{
  "model": "contrastive audio-text model",
  "dataset": "single notes of musical instruments (NSynth)",
  "train_examples": 184686,
  "noise_aug": 0.01,
  "n_mels": 64,
  "hop_length": 160,
  "input": "log_mel",
  "spec_augment": false,
  "win_length": 512,
  "tokenizer": "word",
  "vocab_size": 106,
  "loss": "softmax",
  "embed_dim": 128,
  "encoder_arch": "resnet_bottleneck",
  "encoder_norm": "batchnorm",
  "encoder_activation": "gelu",
  "encoder_depths": [4, 4, 4, 4],
  "encoder_kernel_size": 3,
  "encoder_stem": "single",
  "encoder_avg_pool_shortcut": true,
  "encoder_dropout": 0.05,
  "encoder_widths": [128, 192, 288, 432],
  "text_encoder_causal": true,
  "text_encoder_width": 128,
  "text_encoder_layers": 6,
  "text_encoder_norm": "rmsnorm",
  "text_encoder_norm_position": "pre",
  "text_encoder_activation": "squared_relu",
  "text_encoder_mlp_ratio": 4,
  "text_encoder_head_dim": 32,
  "text_encoder_fused_qkv": false,
  "text_encoder_bias": "all",
  "text_encoder_qk_norm": false,
  "text_encoder_parallel_block": false,
  "text_encoder_dropout": 0.05,
  "text_encoder_inner_norm": false,
  "text_encoder_positions": "learned",
  "init": "orthogonal",
  "residual_init": "scaled_by_depth",
  "optimizer": "muon",
  "muon_scale": "spectral",
  "learning_rate": 0.012,
  "momentum": 0.95,
  "nesterov": false,
  "orthogonalizer": "newton_schulz_5",
  "adamw_lr_other_params": 0.0024,
  "max_grad_norm": 0.5,
  "max_steps": 2800,
  "batch_size": 64,
  "epochs": 1.0,
  "lr_schedule": "cosine",
  "final_lr_fraction": 0.1,
  "warmup_steps": 560,
  "weight_decay": 0.04,
  "adamw_weight_decay_other_params": 0
}
Rows from block 10 of the audio encoder of a small contrastive audio-text model, named by matrix and row number. Rows with one number belong to one channel. Each number is 128 + 32 x the weight over its row's rms, rounded and kept within 0 to 255. All counts start at 0. Numbers have three digits each. After the name is the row's rms in percent of the matrix's.
After each channel's rows are labels from the 100 clips, of 14976, where the channel reaches its highest value: "strongest on" is what is common among them; "peak in band" is the frequency band that holds the peak. Only what is clearly more common there than usual is listed. The data: single notes of musical instruments (NSynth).
# convs1: 3x3 conv (encoder.blocks.10.convs.1.weight, 72x72x3x3, each kernel summed), inputs 0-71
# convs2: expand pointwise conv (encoder.blocks.10.convs.2.weight, 288x72x1x1, transposed), outputs 0-287

convs1.67 103:099153113181181111116143085153140134107142113102148139091175138203122102142134114151111127116109090109132134210122099149125104152137088105134130141096169169137129196165127107175091118082146130081127169110134145085240
convs2.67 098:113124155084066054103071123143070102134113147153146077116102094104130098117145139115121127170096108104157150067154110140130117137172139066137106170133090168095084099083078114116138109106124102083072122081131186124133173089108158114052109115101138116169157165126107075089128056146094112149130148162132101109116189167136162112088052125121150148131116116151127107113118177150115185122157102105114148120093177142125147116114099089150158123086158116083050150098105117105128075080119131124160096118112097122111144176115126112055107151152104059143166118107180076055173127065166155109144140124180176108170065120103077161086133093112138096121108120168138202079091074161122117125024144148152118142169173108097123097136095137113121083135082081144142096118137158158062081107098109123147150129164161145192122086098099122137171121125116106075090122165122137172136155112135079146
strongest on: acoustic; octave 2; brass; pitch class: E
peak in band: 1000 to 2000 Hz

convs1.61 119:108144151103183118119170147152141147188110117188099112145222124093158084132106162096142117116131130089138168125113118100163127128189185127139127143167123173122154126189157074120118114201089106171086152145120173158146
convs2.61 100:155123134054084145138142217108121136126129101122063083174093134126093097116143149079131156172097080106118084098114090099149097092173131135198165189129118132156101088184158088142106082168139140112108112145165094150147095106155146079158125098160102124115110087126109130158135114100126102121104176109130161060141122075210118116084125209107134172130170104131153151113118128121138127109149188084132089095144106093128163118063124174129116114106155084149162126140098124122106127089161186158099091190144138077136122133127114126147110100099101077121118083134135126120063170050087123126075099075160089133168132061159110120143087120107174121143165112163068083105100090195071045120081074114109159175088113145126107125092105139144097144170109049152119188089150149130103133162141171117117144084129123145087133099120121099101183134153124096061115124138134100145135148121084139200
strongest on: pitch class D#; synthetic; note: D#5
peak in band: 1000 to 2000 Hz

convs1.3 120:165072172077139163128088137100146118124097108118189107124130119124168098153162132161175101169190145086151074104115090192116114129140073132109127129097084117112136184149108115085129155132145063184099080129110158103178
convs2.3 092:132106114078117172078117166134166153135140106083160127147164090080116122115122122154110100127107094082083050097086125099139148115080187130166116166113114137137115128162148086148163135071119130137140169088037192133114168121149130091092108160094090122107142084093137120178139119087162141092132129173146124130061094173137136163083116145107142152147129131094115125110116174116141164132140130133151133086113131160141148106217113147103110163082179137116166117118169130134131177079133138139069138104120151128135124119141133148163121097102131205125113148085106143140135118154148174139121112173174067145071160138058253096109087207090153092149114110160201083109109186134138154144116108098075174126197119094102127173116148141100130152156124241126168128118111155221164130104107171127090078132102130148110128090141187082131158129136100152125164152094091099136149112140171106161
strongest on: pitch class G; octave 2; organ; note: G2
peak in band: 1000 to 2000 Hz

convs1.69 083:103072088088109141152136089108127100152088155112079079121136083111124098169144144110094124081063103168147112119082074102144131106142115126178133123077077116144074110144117129124156130117153103155055033115087106147118
convs2.69 099:096140168039135173165133122098119122143158175153121153163195201164148091136108070131151151180165184098106117145151112092164129137176140099112115116120121137097126128108104148146128136131149098118171151103108148165194105128217136114177095149120176129169144152127158141189122088132102158136102163122098108119071133122141138106069102118083121116110146197146127105193220130096113135144118111106103082094121142149144103115104127143144076089117150115141065147166178177171154141092156152116148178095121129093119090139107120113137108162134146142172128137157155190170141164129100168133140130153134100120076137122136137187204095154129091187172108099095214090128112129169158145138091044166094116112134116139204141209131114166118168120140099119133146159126134144110170146098147107103137110128139167114151143109093070095147083164070123093114185078086099220071138102118184129154
strongest on: octave 5; instrument family: keyboard; pitch class F#; note: F#5
peak in band: 1000 to 2000 Hz

convs1.63 109:132099159119052124175129135117100080122091108107095114096119124112121114104131135184069085132090082171115113173174159141112140142106104125166100109133068113073124143059134084150202079087095154091099090145149126100141
convs2.63 099:108110181136130157176089105091105100084139114147144107123151050112153150129160136112152203144071159129108147116125161198140140070108181140155111092127135143175139140162112129109126192143172144174156180171160122100139143168099177145112118111126099173191100132141164097150127134189168140108145130119121139170097207119110073131124064148136162165101148138140141145178178115123124165101098110122135092113132059132129141103066129120167094169111178114142167161094031139101125114112165139103093052127103140113176130125125108136122172205103126170142096095134131118114136198152176094102146116149124186110102144138144204181090070105082125122142132113149127149211127208101085198076159090134162134090139126102132142125131184141125137137137136165151108148118151132135205158105107160129155110125176125086078111102122156092128156096074102107134089088065114131084126073159167143089
strongest on: synth lead; string
peak in band: 2000 to 4000 Hz

convs1.18 101:105153109102177120135158140148110164133091133159076197168161108085085097165145183109111133145136155146166084065190087119108085116093177163121117175171076140152130136192117096089123157145114112110145121092171155138154
convs2.18 097:141097104088124105137132093112123130153073103111072126062117079086096140138150158157126082136114155143149182141107117205126135120063110148082075087157153149152082122126108141151150163085073109110189102091107102121141132091084174119138109106151133144117096226167123140161118104126143122120104122192111105133071200119123150123061164142136097243117124161109120116162088089135151084099127168126084157146150065133085104206073084123149066127142150110165117133097098083137096153111196153134109154159131101100110089129131078125144151183115096122096126129160127125138120156137125097083172151191174180124117085098100141076144101139120095131130211104113136134147087115168168195156213106145173128187149137154091162114142126129170100117152159126089100147179131123079197092154116092096118093102091135122112121149099125090096146146092143119143122116091134169171115080187129119106
strongest on: bass; synthetic; octave 6; octave 7
peak in band: 1000 to 2000 Hz

convs1.34 109:053138165090096096139165129099133085130166158136139117112164052099127135094135166144128121093157074158158125116121018154159126139139106180137115106191057131150101155131139157175160086113105139101088128132122138117132
convs2.34 103:137107058087111132151159135129142118102178134129115142145108105085136110149201148078150190136140105125127138090149191165045120133108150114161164138190110136066112151179138143139119104154137147152094089151190105139117160149115115147125151098206123132120142128099148089169144102147156150084128171118138116121176066099153126117133173099119192090096117112119128159125106123096025131064132174151143100179147145148146128145161154171077121117096092151087081105112122144064159075101101125142127100155094123141119138167096159206115149104160102093116084116108127123085204122196101082087124196123088104151181130149107132092047103171076112096106155128119201099110155136087086042141122122139131133124156180133152131090132094112142152103185165156132119146076179112101117160122152109133092109158126129140075098176090164148128171144157126131087176170121113100174059122118121182169
strongest on: octave 5; pitch class A; pitch class E
peak in band: 1000 to 2000 Hz

convs1.53 088:107068094120048086153146120152155202116152150111183119115136119111061140093125104117154155130097109150170121087111064167067166135098119155178121142111145139144120126117108125148133128146112158062175122092108140106048
convs2.53 100:142147064059093120098145129046128130139183167163151087154078156138146100126160147088109079074093102159156113125100073123196149198151133142157119151115068138065133148105162117145110126158071151091121125077147141103072127116103088136091151091120141143146159138209140140149131145100129122084086081132100135143126133114108143169147114188127104110109115131092139109143080127127129094129151131153084125231104178072105108031176091143098132110094099161075151089107157114115125152096132138080193136121102136148119131077042078085073083120164148107124145118112112098115131114121097086139138090078142113145121143104119119113124125110194105083163100212073180160095048115121098092164089093102099122103114131160099127120085136155121134103134131085138151116121098132136093138138136165134187144101155106136147133089162157221127121206166080124092115109079112124104131155148107093126
strongest on: acoustic; brass; pitch class D#
peak in band: 1000 to 2000 Hz

convs1.60 115:103131138107146114154097177130102129120102136120110092146089081099070106145101148146108079116060077110203132090109122109141099100134105091127169086145123099162129113100142135120154105047073104079043077120152108129106
convs2.60 097:160057128136126160099092131160151121125147130129113149090118152160127119112154092141126152089144059064130154155154114098135128155083115107167136130132113166035154094156149144164156129140083126148121153152128168156204114077190156165195087080087096153148095118118152140151132122154134132188188176161126155092192132128130109116087117147130119049123144145179218111139130137110134167161141196132155137107108164078135140138098156126126094180125132163162144190148123168103169093209178115151129118146142143101182144140104093148144140160130167148099156180148127157112118114166129133140149138119139141104120135159082161063154083092058131206089135089176157138132100124157090139108135095120138119148110095056115058147130160167114130111156120108116170100148060125097129135112152113125158125143099143093100114133100168166206085135091106035022165117124092156179160103144136133107
strongest on: pitch class D#; keyboard; note: D#4
peak in band: 250 to 500 Hz

convs1.45 095:088134161132132141046072149138078150128151134131072146152126108153141084111157086138121086096111171103143080091103122160174098131133108076096182134096055124143147159136138094134148147149168123089149062148128177102068
convs2.45 098:132128135199135162174115152053114074127138135136145092137181152146131133159131143110088105148178143116121148092098114078153117116074156130120078104120169224065099156100094127132142176102169115119176190162134123154152095159155132119106105118073090149144164181084135076086147133162103148115121082061137131105118144147150126144153123151105081060118111167143137137117183156092205104142127116164162074084120080201164088164101121166156143201141075114146102050140136085150103130126183191182130133154137140075106149097120142162156141169072109077146161107132145174177193138117150147102114130114152135106173147096153168131158115145116150128113120203095157106112182160200128148124094122165102129185138129134117102185120146131097119167078076150099177099115108133130098148107110115105094114136191130082106135150094070206125141086096108112124086149122110163148089119130172120089
strongest on: octave 5; instrument family: keyboard; pitch class F#; note: F#5
peak in band: 250 to 500 Hz

convs1.52 107:075103215141168157149180159140128126086144109194078185071126131133107096136165157175113108159131141110127190097094122121103154153136147128124095172148157177129124127182150172132103118143161135093155187138165105123174
convs2.52 096:173134121141099096077173157094153089052126130169082107075127194213136126118075120104157051129100166110102103125120117171124150116101112089059139163117128112091130169152188075136105118172129117113134082099104143110123087145155099167166066157085151139126096089067151095129086149089138103114155083167121106099162127124124114085138150103118124159107084106051144113085135106156083152095161176132192077112146184032113086123156072120094090096106140101119095109156115127119126088088139126132098132125113130130118167159156128137154170129102132133130131107143139142105163096095047099101109120139110142147175141143164094083141150189128102106143151074147100157152076167081078130100151042124184113090133128099108135114143134136138072138153131005094113119110091132124136120133070144150109162090169071103091110130088087116131127130131070113109125121176133131130143195089081150102
strongest on: acoustic; octave 3; brass
peak in band: 1000 to 2000 Hz

convs1.4 108:086127105094093062156186171189179133135105139116103071132148109153106153128076123138057107124113131172159157132145179115121182125178108174154125149108112107090175051126177160148118132145103141152152123123156100105167
convs2.4 104:132079072136117100105105112146127108087139076207129075183100050076177146130204168097060136142132135181106131135116131109147121114080135115241129059171042101110105131100086126143145166140140138135107102107116178118098157148157126133148122099102118092135202111190148119145125121144124121099100139205121106173119103094163093147038093123132154151120123118126106128136131093152088114119124125125095083141106105068141161088132158142106105075101100108097126129123122100063088134090109163131131118130109139107101096141064072137110140174096203117130136125120110125111149093043078136110083141106030095103144093119122107145110160113090078067050146088146085155151115125104110133093131150118156122158106059129170141093121104154149123144142102110135160145105182132149089128090134163126130087112163092130087111130108084084070161114093128164135153133117097108082165147122108058139
strongest on: octave 5; pitch class A#; note: A#5
peak in band: 1000 to 2000 Hz

convs1.56 094:100066137120123128167111121139136075132187133115146069106152115160106086113148164105087130081099124121140147144099116168086086065177066139102141124132158141147125118127169146145179117085074069125173166110175186077116
convs2.56 097:128175114189114127121168150078162099149126086102137163093175103133108133132197152139157146165094105104087159166106097158139127098141112150138067154108132104210111163187135106110114215104145142147117153131151133136107161164113140120130116133116138129121099076093184153138131175174138120190135101080131164134102105147196096182126108103099170189159145137153135161216102203118139106110127169163150127100133112078182142160095116131177182179119133127125147128099065111163128213108095129116155172170152125079095137138133167145117183177141161088195075125042101125139170218149128089120143096080109145129125128122085149154210139071133076070115136131130082123148118138165137152175164111116108115115134115133136164055165156129154135127132109086070135160143121123171142171147181099105132134175110103132115133148151145105076180146129144123185124141112122189113112082091110158153
strongest on: octave 5; pitch class F; octave 6; note: F5
peak in band: 1000 to 2000 Hz