Rows from block 10 of the audio encoder, named by matrix and row number. Each number is 500 + 25 x the weight over the matrix's rms, rounded and kept within 0 to 999. All counts start at 0. Numbers have three digits each.
# convs1: 3x3 conv (encoder.blocks.10.convs.1.weight, 72x72x3x3), inputs 36-44, a 3x3 kernel for each
convs1.0:534482514539477481507507513478500501498486553500493537540537523472500516493475505509507536477517481482501462548552508518499522501447537470455540478509511490492499457495511517480511465474470516484467470474460506515482510564514497498506474466483
convs1.1:534484510517485519514519519535463470457513501499468526516509545484460531486522523498511504464521533514479505515501528492524502543504527533458513472531559474500483536539453496460481532510539514505475518509512541484479488522470533532486516534485
convs1.2:506486541509508495538532464468450482494507498525518500502497470484454510515547542463469478453486539533497483505501458467511449541484511523501488513531505480428453503517500458513489481483445500485538555490510479519526490518495464482515561539454
convs1.3:479478518472498503502480498482484519511484476487499520523474482480475481525490461558538513551481584462489512502540536479499434507491478472495495503522495482485511518518519451483489540503481476510493504510491502535515464488506472493487474476478
convs1.4:500494508503530498502500475465493502457493510534576514509478490530553515548512499531486499497514462458564454511528520493486507502464472511531540541542535463484496517470482545496520470482509498500531514530522506519512540497481528487520501481413
convs1.5:501490503512528508507484542491523527515505521541440484489530539514524530507475522559549532511463496469503584463507499446491485516489493555484481493506535485513520504482524484493544485511504474489429483473493472513490514537527505466507478483479
convs1.6:495531528518485497498478476498488541470481484524508513511501509510473514502521488516526553460492495502479468546490462507481496487507484497506538549519514523504484540545548487498454519490489472509529531499493548536521524504487499501500516488522
convs1.7:472507485498486487511469488490531530462514510497473492507559490489496512517518523472513502492478436476500503479525496469483513513492539478512495554482502499509525538512484512487528479476487523457450509579519490522515513513503463526517481483453
convs1.8:481446475511493503523506525528496519515488471485429447480454477473453474485524550526486523488477504513572542486518506505539470489499516467495518534537511504501479507461465469507499513523495496528550511515494470484520517434478550499535499522543
convs1.9:518499508470422512473520534506514514502527483549483537496530454487521485507525488489501478506503526528478479524526544488504492520527490494550534479506483476488485504488489469512527478508520505454475511470487482508506478510522483450505496526473
convs1.10:507508490507505501516498523520472498474525494489496490508480460539453501524488486479522527484496512548487506452498511495476528505461522506518466444493444529498516534530474501484472502522508522485523532512510519457510526503496462495502466526477
convs1.11:475478541507533479515526489492481479476514471520517534519512517462443478525481535514490528454477507549525519506463458515490505474499501488524507491492465530483441483474489497485471497479523523518501525534531471448466507508498468476484473469469
convs1.12:513525555525480505527519508482495497512501530483527477499481523479458500528523526472514501486471530544466517500495491495482483537511526472513468468490484532545486525507520473466463506480513498455508503510486501488517476481523515492450527539496
convs1.13:458520519504477481492499504505548505513475481479478471495438494475467472505529503513471496481491504517526517522511497456463479492535512510500526539506481559546507448503490506484478515514519501499514476485517529470515488475460474442475488481523
convs1.14:514495484494484514526466532455501492518492491505489490503479487515518479497492498488548487484480471476472484505491527467494518503484497487561528498454490481466538468503536498504466520520498504503516518500506523512529521530530505470486495511518
convs1.15:487502491547556489510464486500475496519478481483494471498476498460499468513500502528520496501481460459460443468486517467484513531527496523539498456524509506522514449485497503532483467484476526562510439467488509501484508507474554499518545465500
convs1.16:474509509516484509489533515532529487506460483506501552505497481499521525474486484466485526553496537482494528498517462472510479489504500484516493558504499510515523505489468458508467523538527530527521492488503559512533514486468496481522484509480
convs1.17:498533509484507517529522531466482484464495494491506486530524536510481504513528533514573469471547508478481515492514499492516499514503489513467528486526460505484528470511501485492528490487484487500505483473453538533529529564499494488498535495536
convs1.18:467476451513503465507516448503536489481478549549529539479458479498503493506488494470480487477521480525559478469488516539479513517485445463521524483433502484484501472500486519469466553529475490549467490484497488467485476521567546505487533495490
convs1.19:536500495517527490490519479503538536523496507535521539477485530501478493482514491508472497451487477474517508503474477461470502471498498519500534484476535524485496513530504530501539525475484513547457521500480494482435482486487460481489493496513
convs1.20:456475517514517494486455520518500500496488491489486508524492538549497500558474524540544529455511517501490511461507520502485506479515528495473524552532578494490520493451514521483519498483513488496485567461504502506490501502527502524491512478492
convs1.21:513562522475494490532473479550526482488481486499516514538528518474466468470499516546517509496530525499476481551577502513474489484505491480534514497473517522519505484486457511441499515478504417489502567507571534482484518515527545549536490511504
convs1.22:505500512507474472447510468525505474453499504489534518499472495475501525466477499482443506482490462536518474469457476506528467486506477496486496502505492497511514476493513463455509492524508465468479520503493486524505511524498524511522453450469
convs1.23:527511467492506509540505511497482486514487459503476488494498523548521532492488482497463527552515484552495509525506499533499494449480480466517488557529483497482484510514454451475480507554502511538550505506516443451472523551536488486517471528517
convs1.24:483448462513548514483558527528515485540470491512492494543484450512528498486500510522556518526484481513458472509483477500518484486479431526474530503529504509520499528501522490477508519536482492526520496540557518502486488557456493461518488489474
convs1.25:458468498485490500515553535459551529471497518502501495490514500484482530451500499469508490512499498499477489482548540449492523495503499501527473490536517513512567497529544480518501495487493484511498486531526484493500522516502496499501496481481
convs1.26:448476495477479468516536514523488506545481482551524512486509475521507484521509486550525495466441539511528500522502477509518445543502490517516514519508506468508523474448464481502485536536509534498513481462503516489518483487510515498539486515474
convs1.27:516498464491472493485503469520485486519511487543509497471469485494500500470509526480499482477509499552510525489472490486473465479514482523487497481469482525553518505475492474452486488511528495523540487448498521496573491537490503493511508510512
convs1.28:477543460494516500497541522499511465534529493464529455514488489511497491527479481504505454518464514466493470460414472531527560489503500501520521456519479522475502519520432532492468473524573453515466528489546495493517516494437561548554465491493
convs1.29:465477502479471457511518498504550508460451452495515517506504481536532460515500488493467478515481510470518468520496522462449460498492519487508498493550512481520492518489478472514486493515513503440513523496557504511534530518442509453470469513505
convs1.30:470518489505508467513453473435483488481542492476532486506552463493478503489521452530484493520477520462511491499510513522526511538518519523450496520520505475481506462490460516498550494528525488479498511515519511520489476552555444550519458496502
convs1.31:526502535465519519466502484482498511511513424504476487531496505501508483456556500527503541468498468468482470497467483536543496528491497507508462484512495469524529570546531504498523510478516517517482508484501514496494516476555493536485481463472
convs1.32:481482470544525510501481512469476513490463492535477468491479484473479480479522520482488492515522477505504471517521517500481447481517511488503483464478482525476489486513514510488494496500495525527530501451491493484501523466465515487504439439476
convs1.33:457478508499505517527523520494481471475514502503471517494493449487521482485470480494476525490534515508553496500514468490532497482496489511486472468482477490513527472473464469484450500497518551499486503475474481537516501464533521538490505445472
convs1.34:548517544507506448447463490504471517520490459541490488528464423456463457484470465552469498512512495523511496525491478537529520502505493466452522499534503525513481574544505488481474484507473502526534514457497497502498587556488467443438458501504
convs1.35:493455516485529523480498504500524531468454505482498514548536500507505479480482495511551555531486486480509492541505488528454536513495527518502510501534510508529529537465490487500493490508466517455488527486494539526514527483549513487455450469501
convs1.36:497462505519523484463516514451478481478483517489503474527554537471496491514486538491535479535492500542484512538522525487468474502503508524494527494484491466522488487492507481494508424422484489449502468502509562545488516502502519488485437476473
convs1.37:522474467443476481508457501533488514486478508461485491545484503509552508512483491543492456528520443487485502453500528479477533500477487519489496482533502534510531513474510473494470478534509476535501433493530512516476498458542507540477528469538
convs1.38:547506467494489461496500471538498430505522464491495526504503526497495505462490506479530497510490467536467503497494514508509482490488493518494465487535520515470523584527504467474488488478470483488520516555483487501513536511499461501477466461472
convs1.39:523500517485501524491520519466539528441494499491507494499483509499502507547485527537533545476475479501447539480499519478511508544507505448486489483494469492490495497471497485473500519469498500486479444486519471493533508509475475480460494484505
convs1.40:539502527512478496462488521492492500478463458515514492507459520514471524488486505504498509449468445501546507479514516458493533467483500475521532506495503487510488495508507466459508470475518535459531477494545522537522491501513518478512524544548
convs1.41:435506475475489465491512514532518523476519561511492496490489509477482467483478518485463546522523468517532559505506503514520492466499488514495527539445523533498497448488473469520480485523468461536517507464497573507509495463473525540471446527453
convs1.42:482521542560487486479472477479499518471457522521505504521504478469551489488516483518494549480480524523548489518518493491488484495492504534491511472477468484473496594544552505474454496462488496553519541477512531481490494512450489466519467439510
convs1.43:503539478512497508491459518497498490490460474473506490505536545431477489515499477557538462464499495466491500462475501501495518501490463491469494527497492460476518440460486497489498518533489511533509490501498494494478500540513472458519520472453
convs1.44:505491516472505483488469523527475496468537470479486524493504480477468475492527503532474509506501540493495484489527475477458490473493467452487502477505518491493534503515456451508491488477494506542526491527454489480482511480496458527533542511532
convs1.45:457507488505477484483496518470504470499522486500523467501500487506464497478512541519480471522482467518567548474531553467504525505521527515459476474476484519500528512513466500478496496507540503459544511511519492479494515504515464468480479516511
convs1.46:473457472533483507517546473541500527432479449524505477457513524502538516504498498462491504483463485521547499542549510513486522499494521505499501498495504490514502419435490500552528473457499486530536512544521491536470503495555500479492509571498
convs1.47:472470527530488517502462498513499516466516522514520500472543543505499492471454479482494514498503472500456456462469510464504486495463473470510481482432495490470529421491506477457517538483482488513474477496471529522492478512507485494484513495525
convs1.48:498488484502468459521492482510509522485445465479511502464487471460532492487508490433482489510511496472448484460449492498478491479486535519513484481468522490493458537451470549503524480484508472518574508498464511509535499487466514532523492511496
convs1.49:510484467497487493522495501469512514470492490515473494497463490491505511526465530481473484511534507519506454479497514521504497520507498519505512507505476466477488486567501525471536521482517562513503457486481493491446474517469541526486462491477
convs1.50:478511505477447530520472470502510501444467529520513504510521497450533482502481470455522498470489461570513516533491509460502540499502485454514489489526486513520487491504512493493540498483516554536508502489507482531509491508488445480474486459506
convs1.51:510483472550510512478494472531504568511452485519551504480475495481485471504543494469494494508492490538513497480452452507480487487513554490461487477508484481487478520535473506481499487526506473458465510497508532519484514517518497474483510519530
convs1.52:489470527504479506479490475478476472538470501495495486543491499538497483495471469531514537527488497462465460505488511532484486492470466509519536488523523529483458465504494472524544561522477460501503525509494497516516493509505493526512506526479
convs1.53:479486490484494469522498490528484510432451538515490514479466496466525477507471476491506556458513526489519523499525477476469474500473477509477544493483482527541526477493526523479520492489516493438502476504526487513496482521545499482510459453530
convs1.54:513484498540559472510487463494563541528466508495501489501507536523519521483517489480495487453549546498519491482508487510533479491482508535534535539526524515560486531516534545557467509438503544512486516510492457477472506505527521527498456448449
convs1.55:490524501504493506475475499517507483480557540517510531532541518531496471476525475506496491549469505499501549507498493574529530507491500488500540483493486490488467538543507472465456492464498514553531480514477475506473532484481513474471480501534
convs1.56:542537464484503490466548503489447470478496500504549499488508481480460538479511528476484485506502498555545540462494483463482500510493517483500524502511510478440455522486457525476417493495485537549516473461524489559503575475467501483467456447488
convs1.57:492509533568526510482497511517499493521500509479501487509591526481523493474534476488516509477447470477471517547520512507536531484467500503506516501495519495500493477464525503509506508480494499472482519537519472489475480488498494534458493506487
convs1.58:487529515520470473479499499485504525433538530503506501470462500503481535518482468506559495523505470541478516496508488487490531532487507528554535466511510517517502514482546519478554480529515494477509535479503547549502514488513500475488484525502
convs1.59:531524513499491486486529461488518537461537498497466496512499505482463496501512501535535518498494506467556473472486513496502495510519466517516487522476461506518531426545464463503504525533511514525548467474484523524504451478466471491448518472493
convs1.60:480468483479474504478535494505498509529493508450473483499501497549488483478479509466501476443542507463534517515478516500477482539496532476514505461458520520462502505449480510506475468501528507499486517486472541494514473488504537507477476495479
convs1.61:494462515472530523472500523553484486467461492508514492546505477503459467507496510485525506497482467496478481561532487481489477516536522479491466517497525501516503487499489479523515493519495548528540501493481519537531557528516515511505498516519
convs1.62:482499502537512479548516487544469541489476519487490480464429500491476509495540544506548459547464461510456509504497520447463505501549507420547523508525502519505511506560538531500480444472485506471507462536517483499517510472524556504486508507502
convs1.63:524536500488484527538516507515461538512530477552502535496522478513548502505507512495500471479548488528523501501495495517471488534459498502495509540500478505492509534499516494523494509508460477492517503520519476447491542457501501519492476481466
convs1.64:446493510484479501497496494486492522492493518475506498506502483474487500484518497470527506475486489499513510498479517494519553467488545501535486515500474473460515498499493503530515511449488508486481491489493477503474525548480500504488517446468
convs1.65:467473497511501463540436488494486491523505536508504497515519473532552509479477465504505483486469513516496499498472493497524518479491477495524492523544553497484475485519525512482509467504520538521535517511481474459482497514536546499494482481412
convs1.66:507455505529455505505501489511494535500447470540491479497541532560459490470490463480514501501471476508517542453463478549522519486519497540531468464514534502537513505507499492446485526494493533500508508506543503501504488450486510473487570531558
convs1.67:534556535502529515498521512476486492446510519518542499464545550460485480490475479532544505474475495520508500470527506476498510485511510482501442475491497538489524493478508487531478498542544523483475545465487515505525491468492503513508470482473
convs1.68:500502511493503509502476463448524505483480469507514489531459522542501476499507502453474482468483491491472521515509491467499488478483527464471560459473505471500499507485544468522503451482486580545507525445478461510485500538527497516526491540529
convs1.69:489547517488492503433515497443525500460507479484488522508455462471475501494530497473473489484504492529535469472507536490492509482502541507482490507472502509512524469522504451486510486510518507512512505505489494489513498478504493478473516519514
convs1.70:517505523499481532480445512498499518534519503526489486533475460515549534484493493512531543470497548470503522504493508510480518500522490509525486543538510539483502488502505535476516501509513536487462542475504492529494515492506484536537480469496
convs1.71:476483545486525508510487524498511535489513481494474477519458468445463467507493487506501493485515547535530515493458472495463497497506532506500473475513481510529538511494480536480493537525529485500504509469484512562510493508510507542524460462463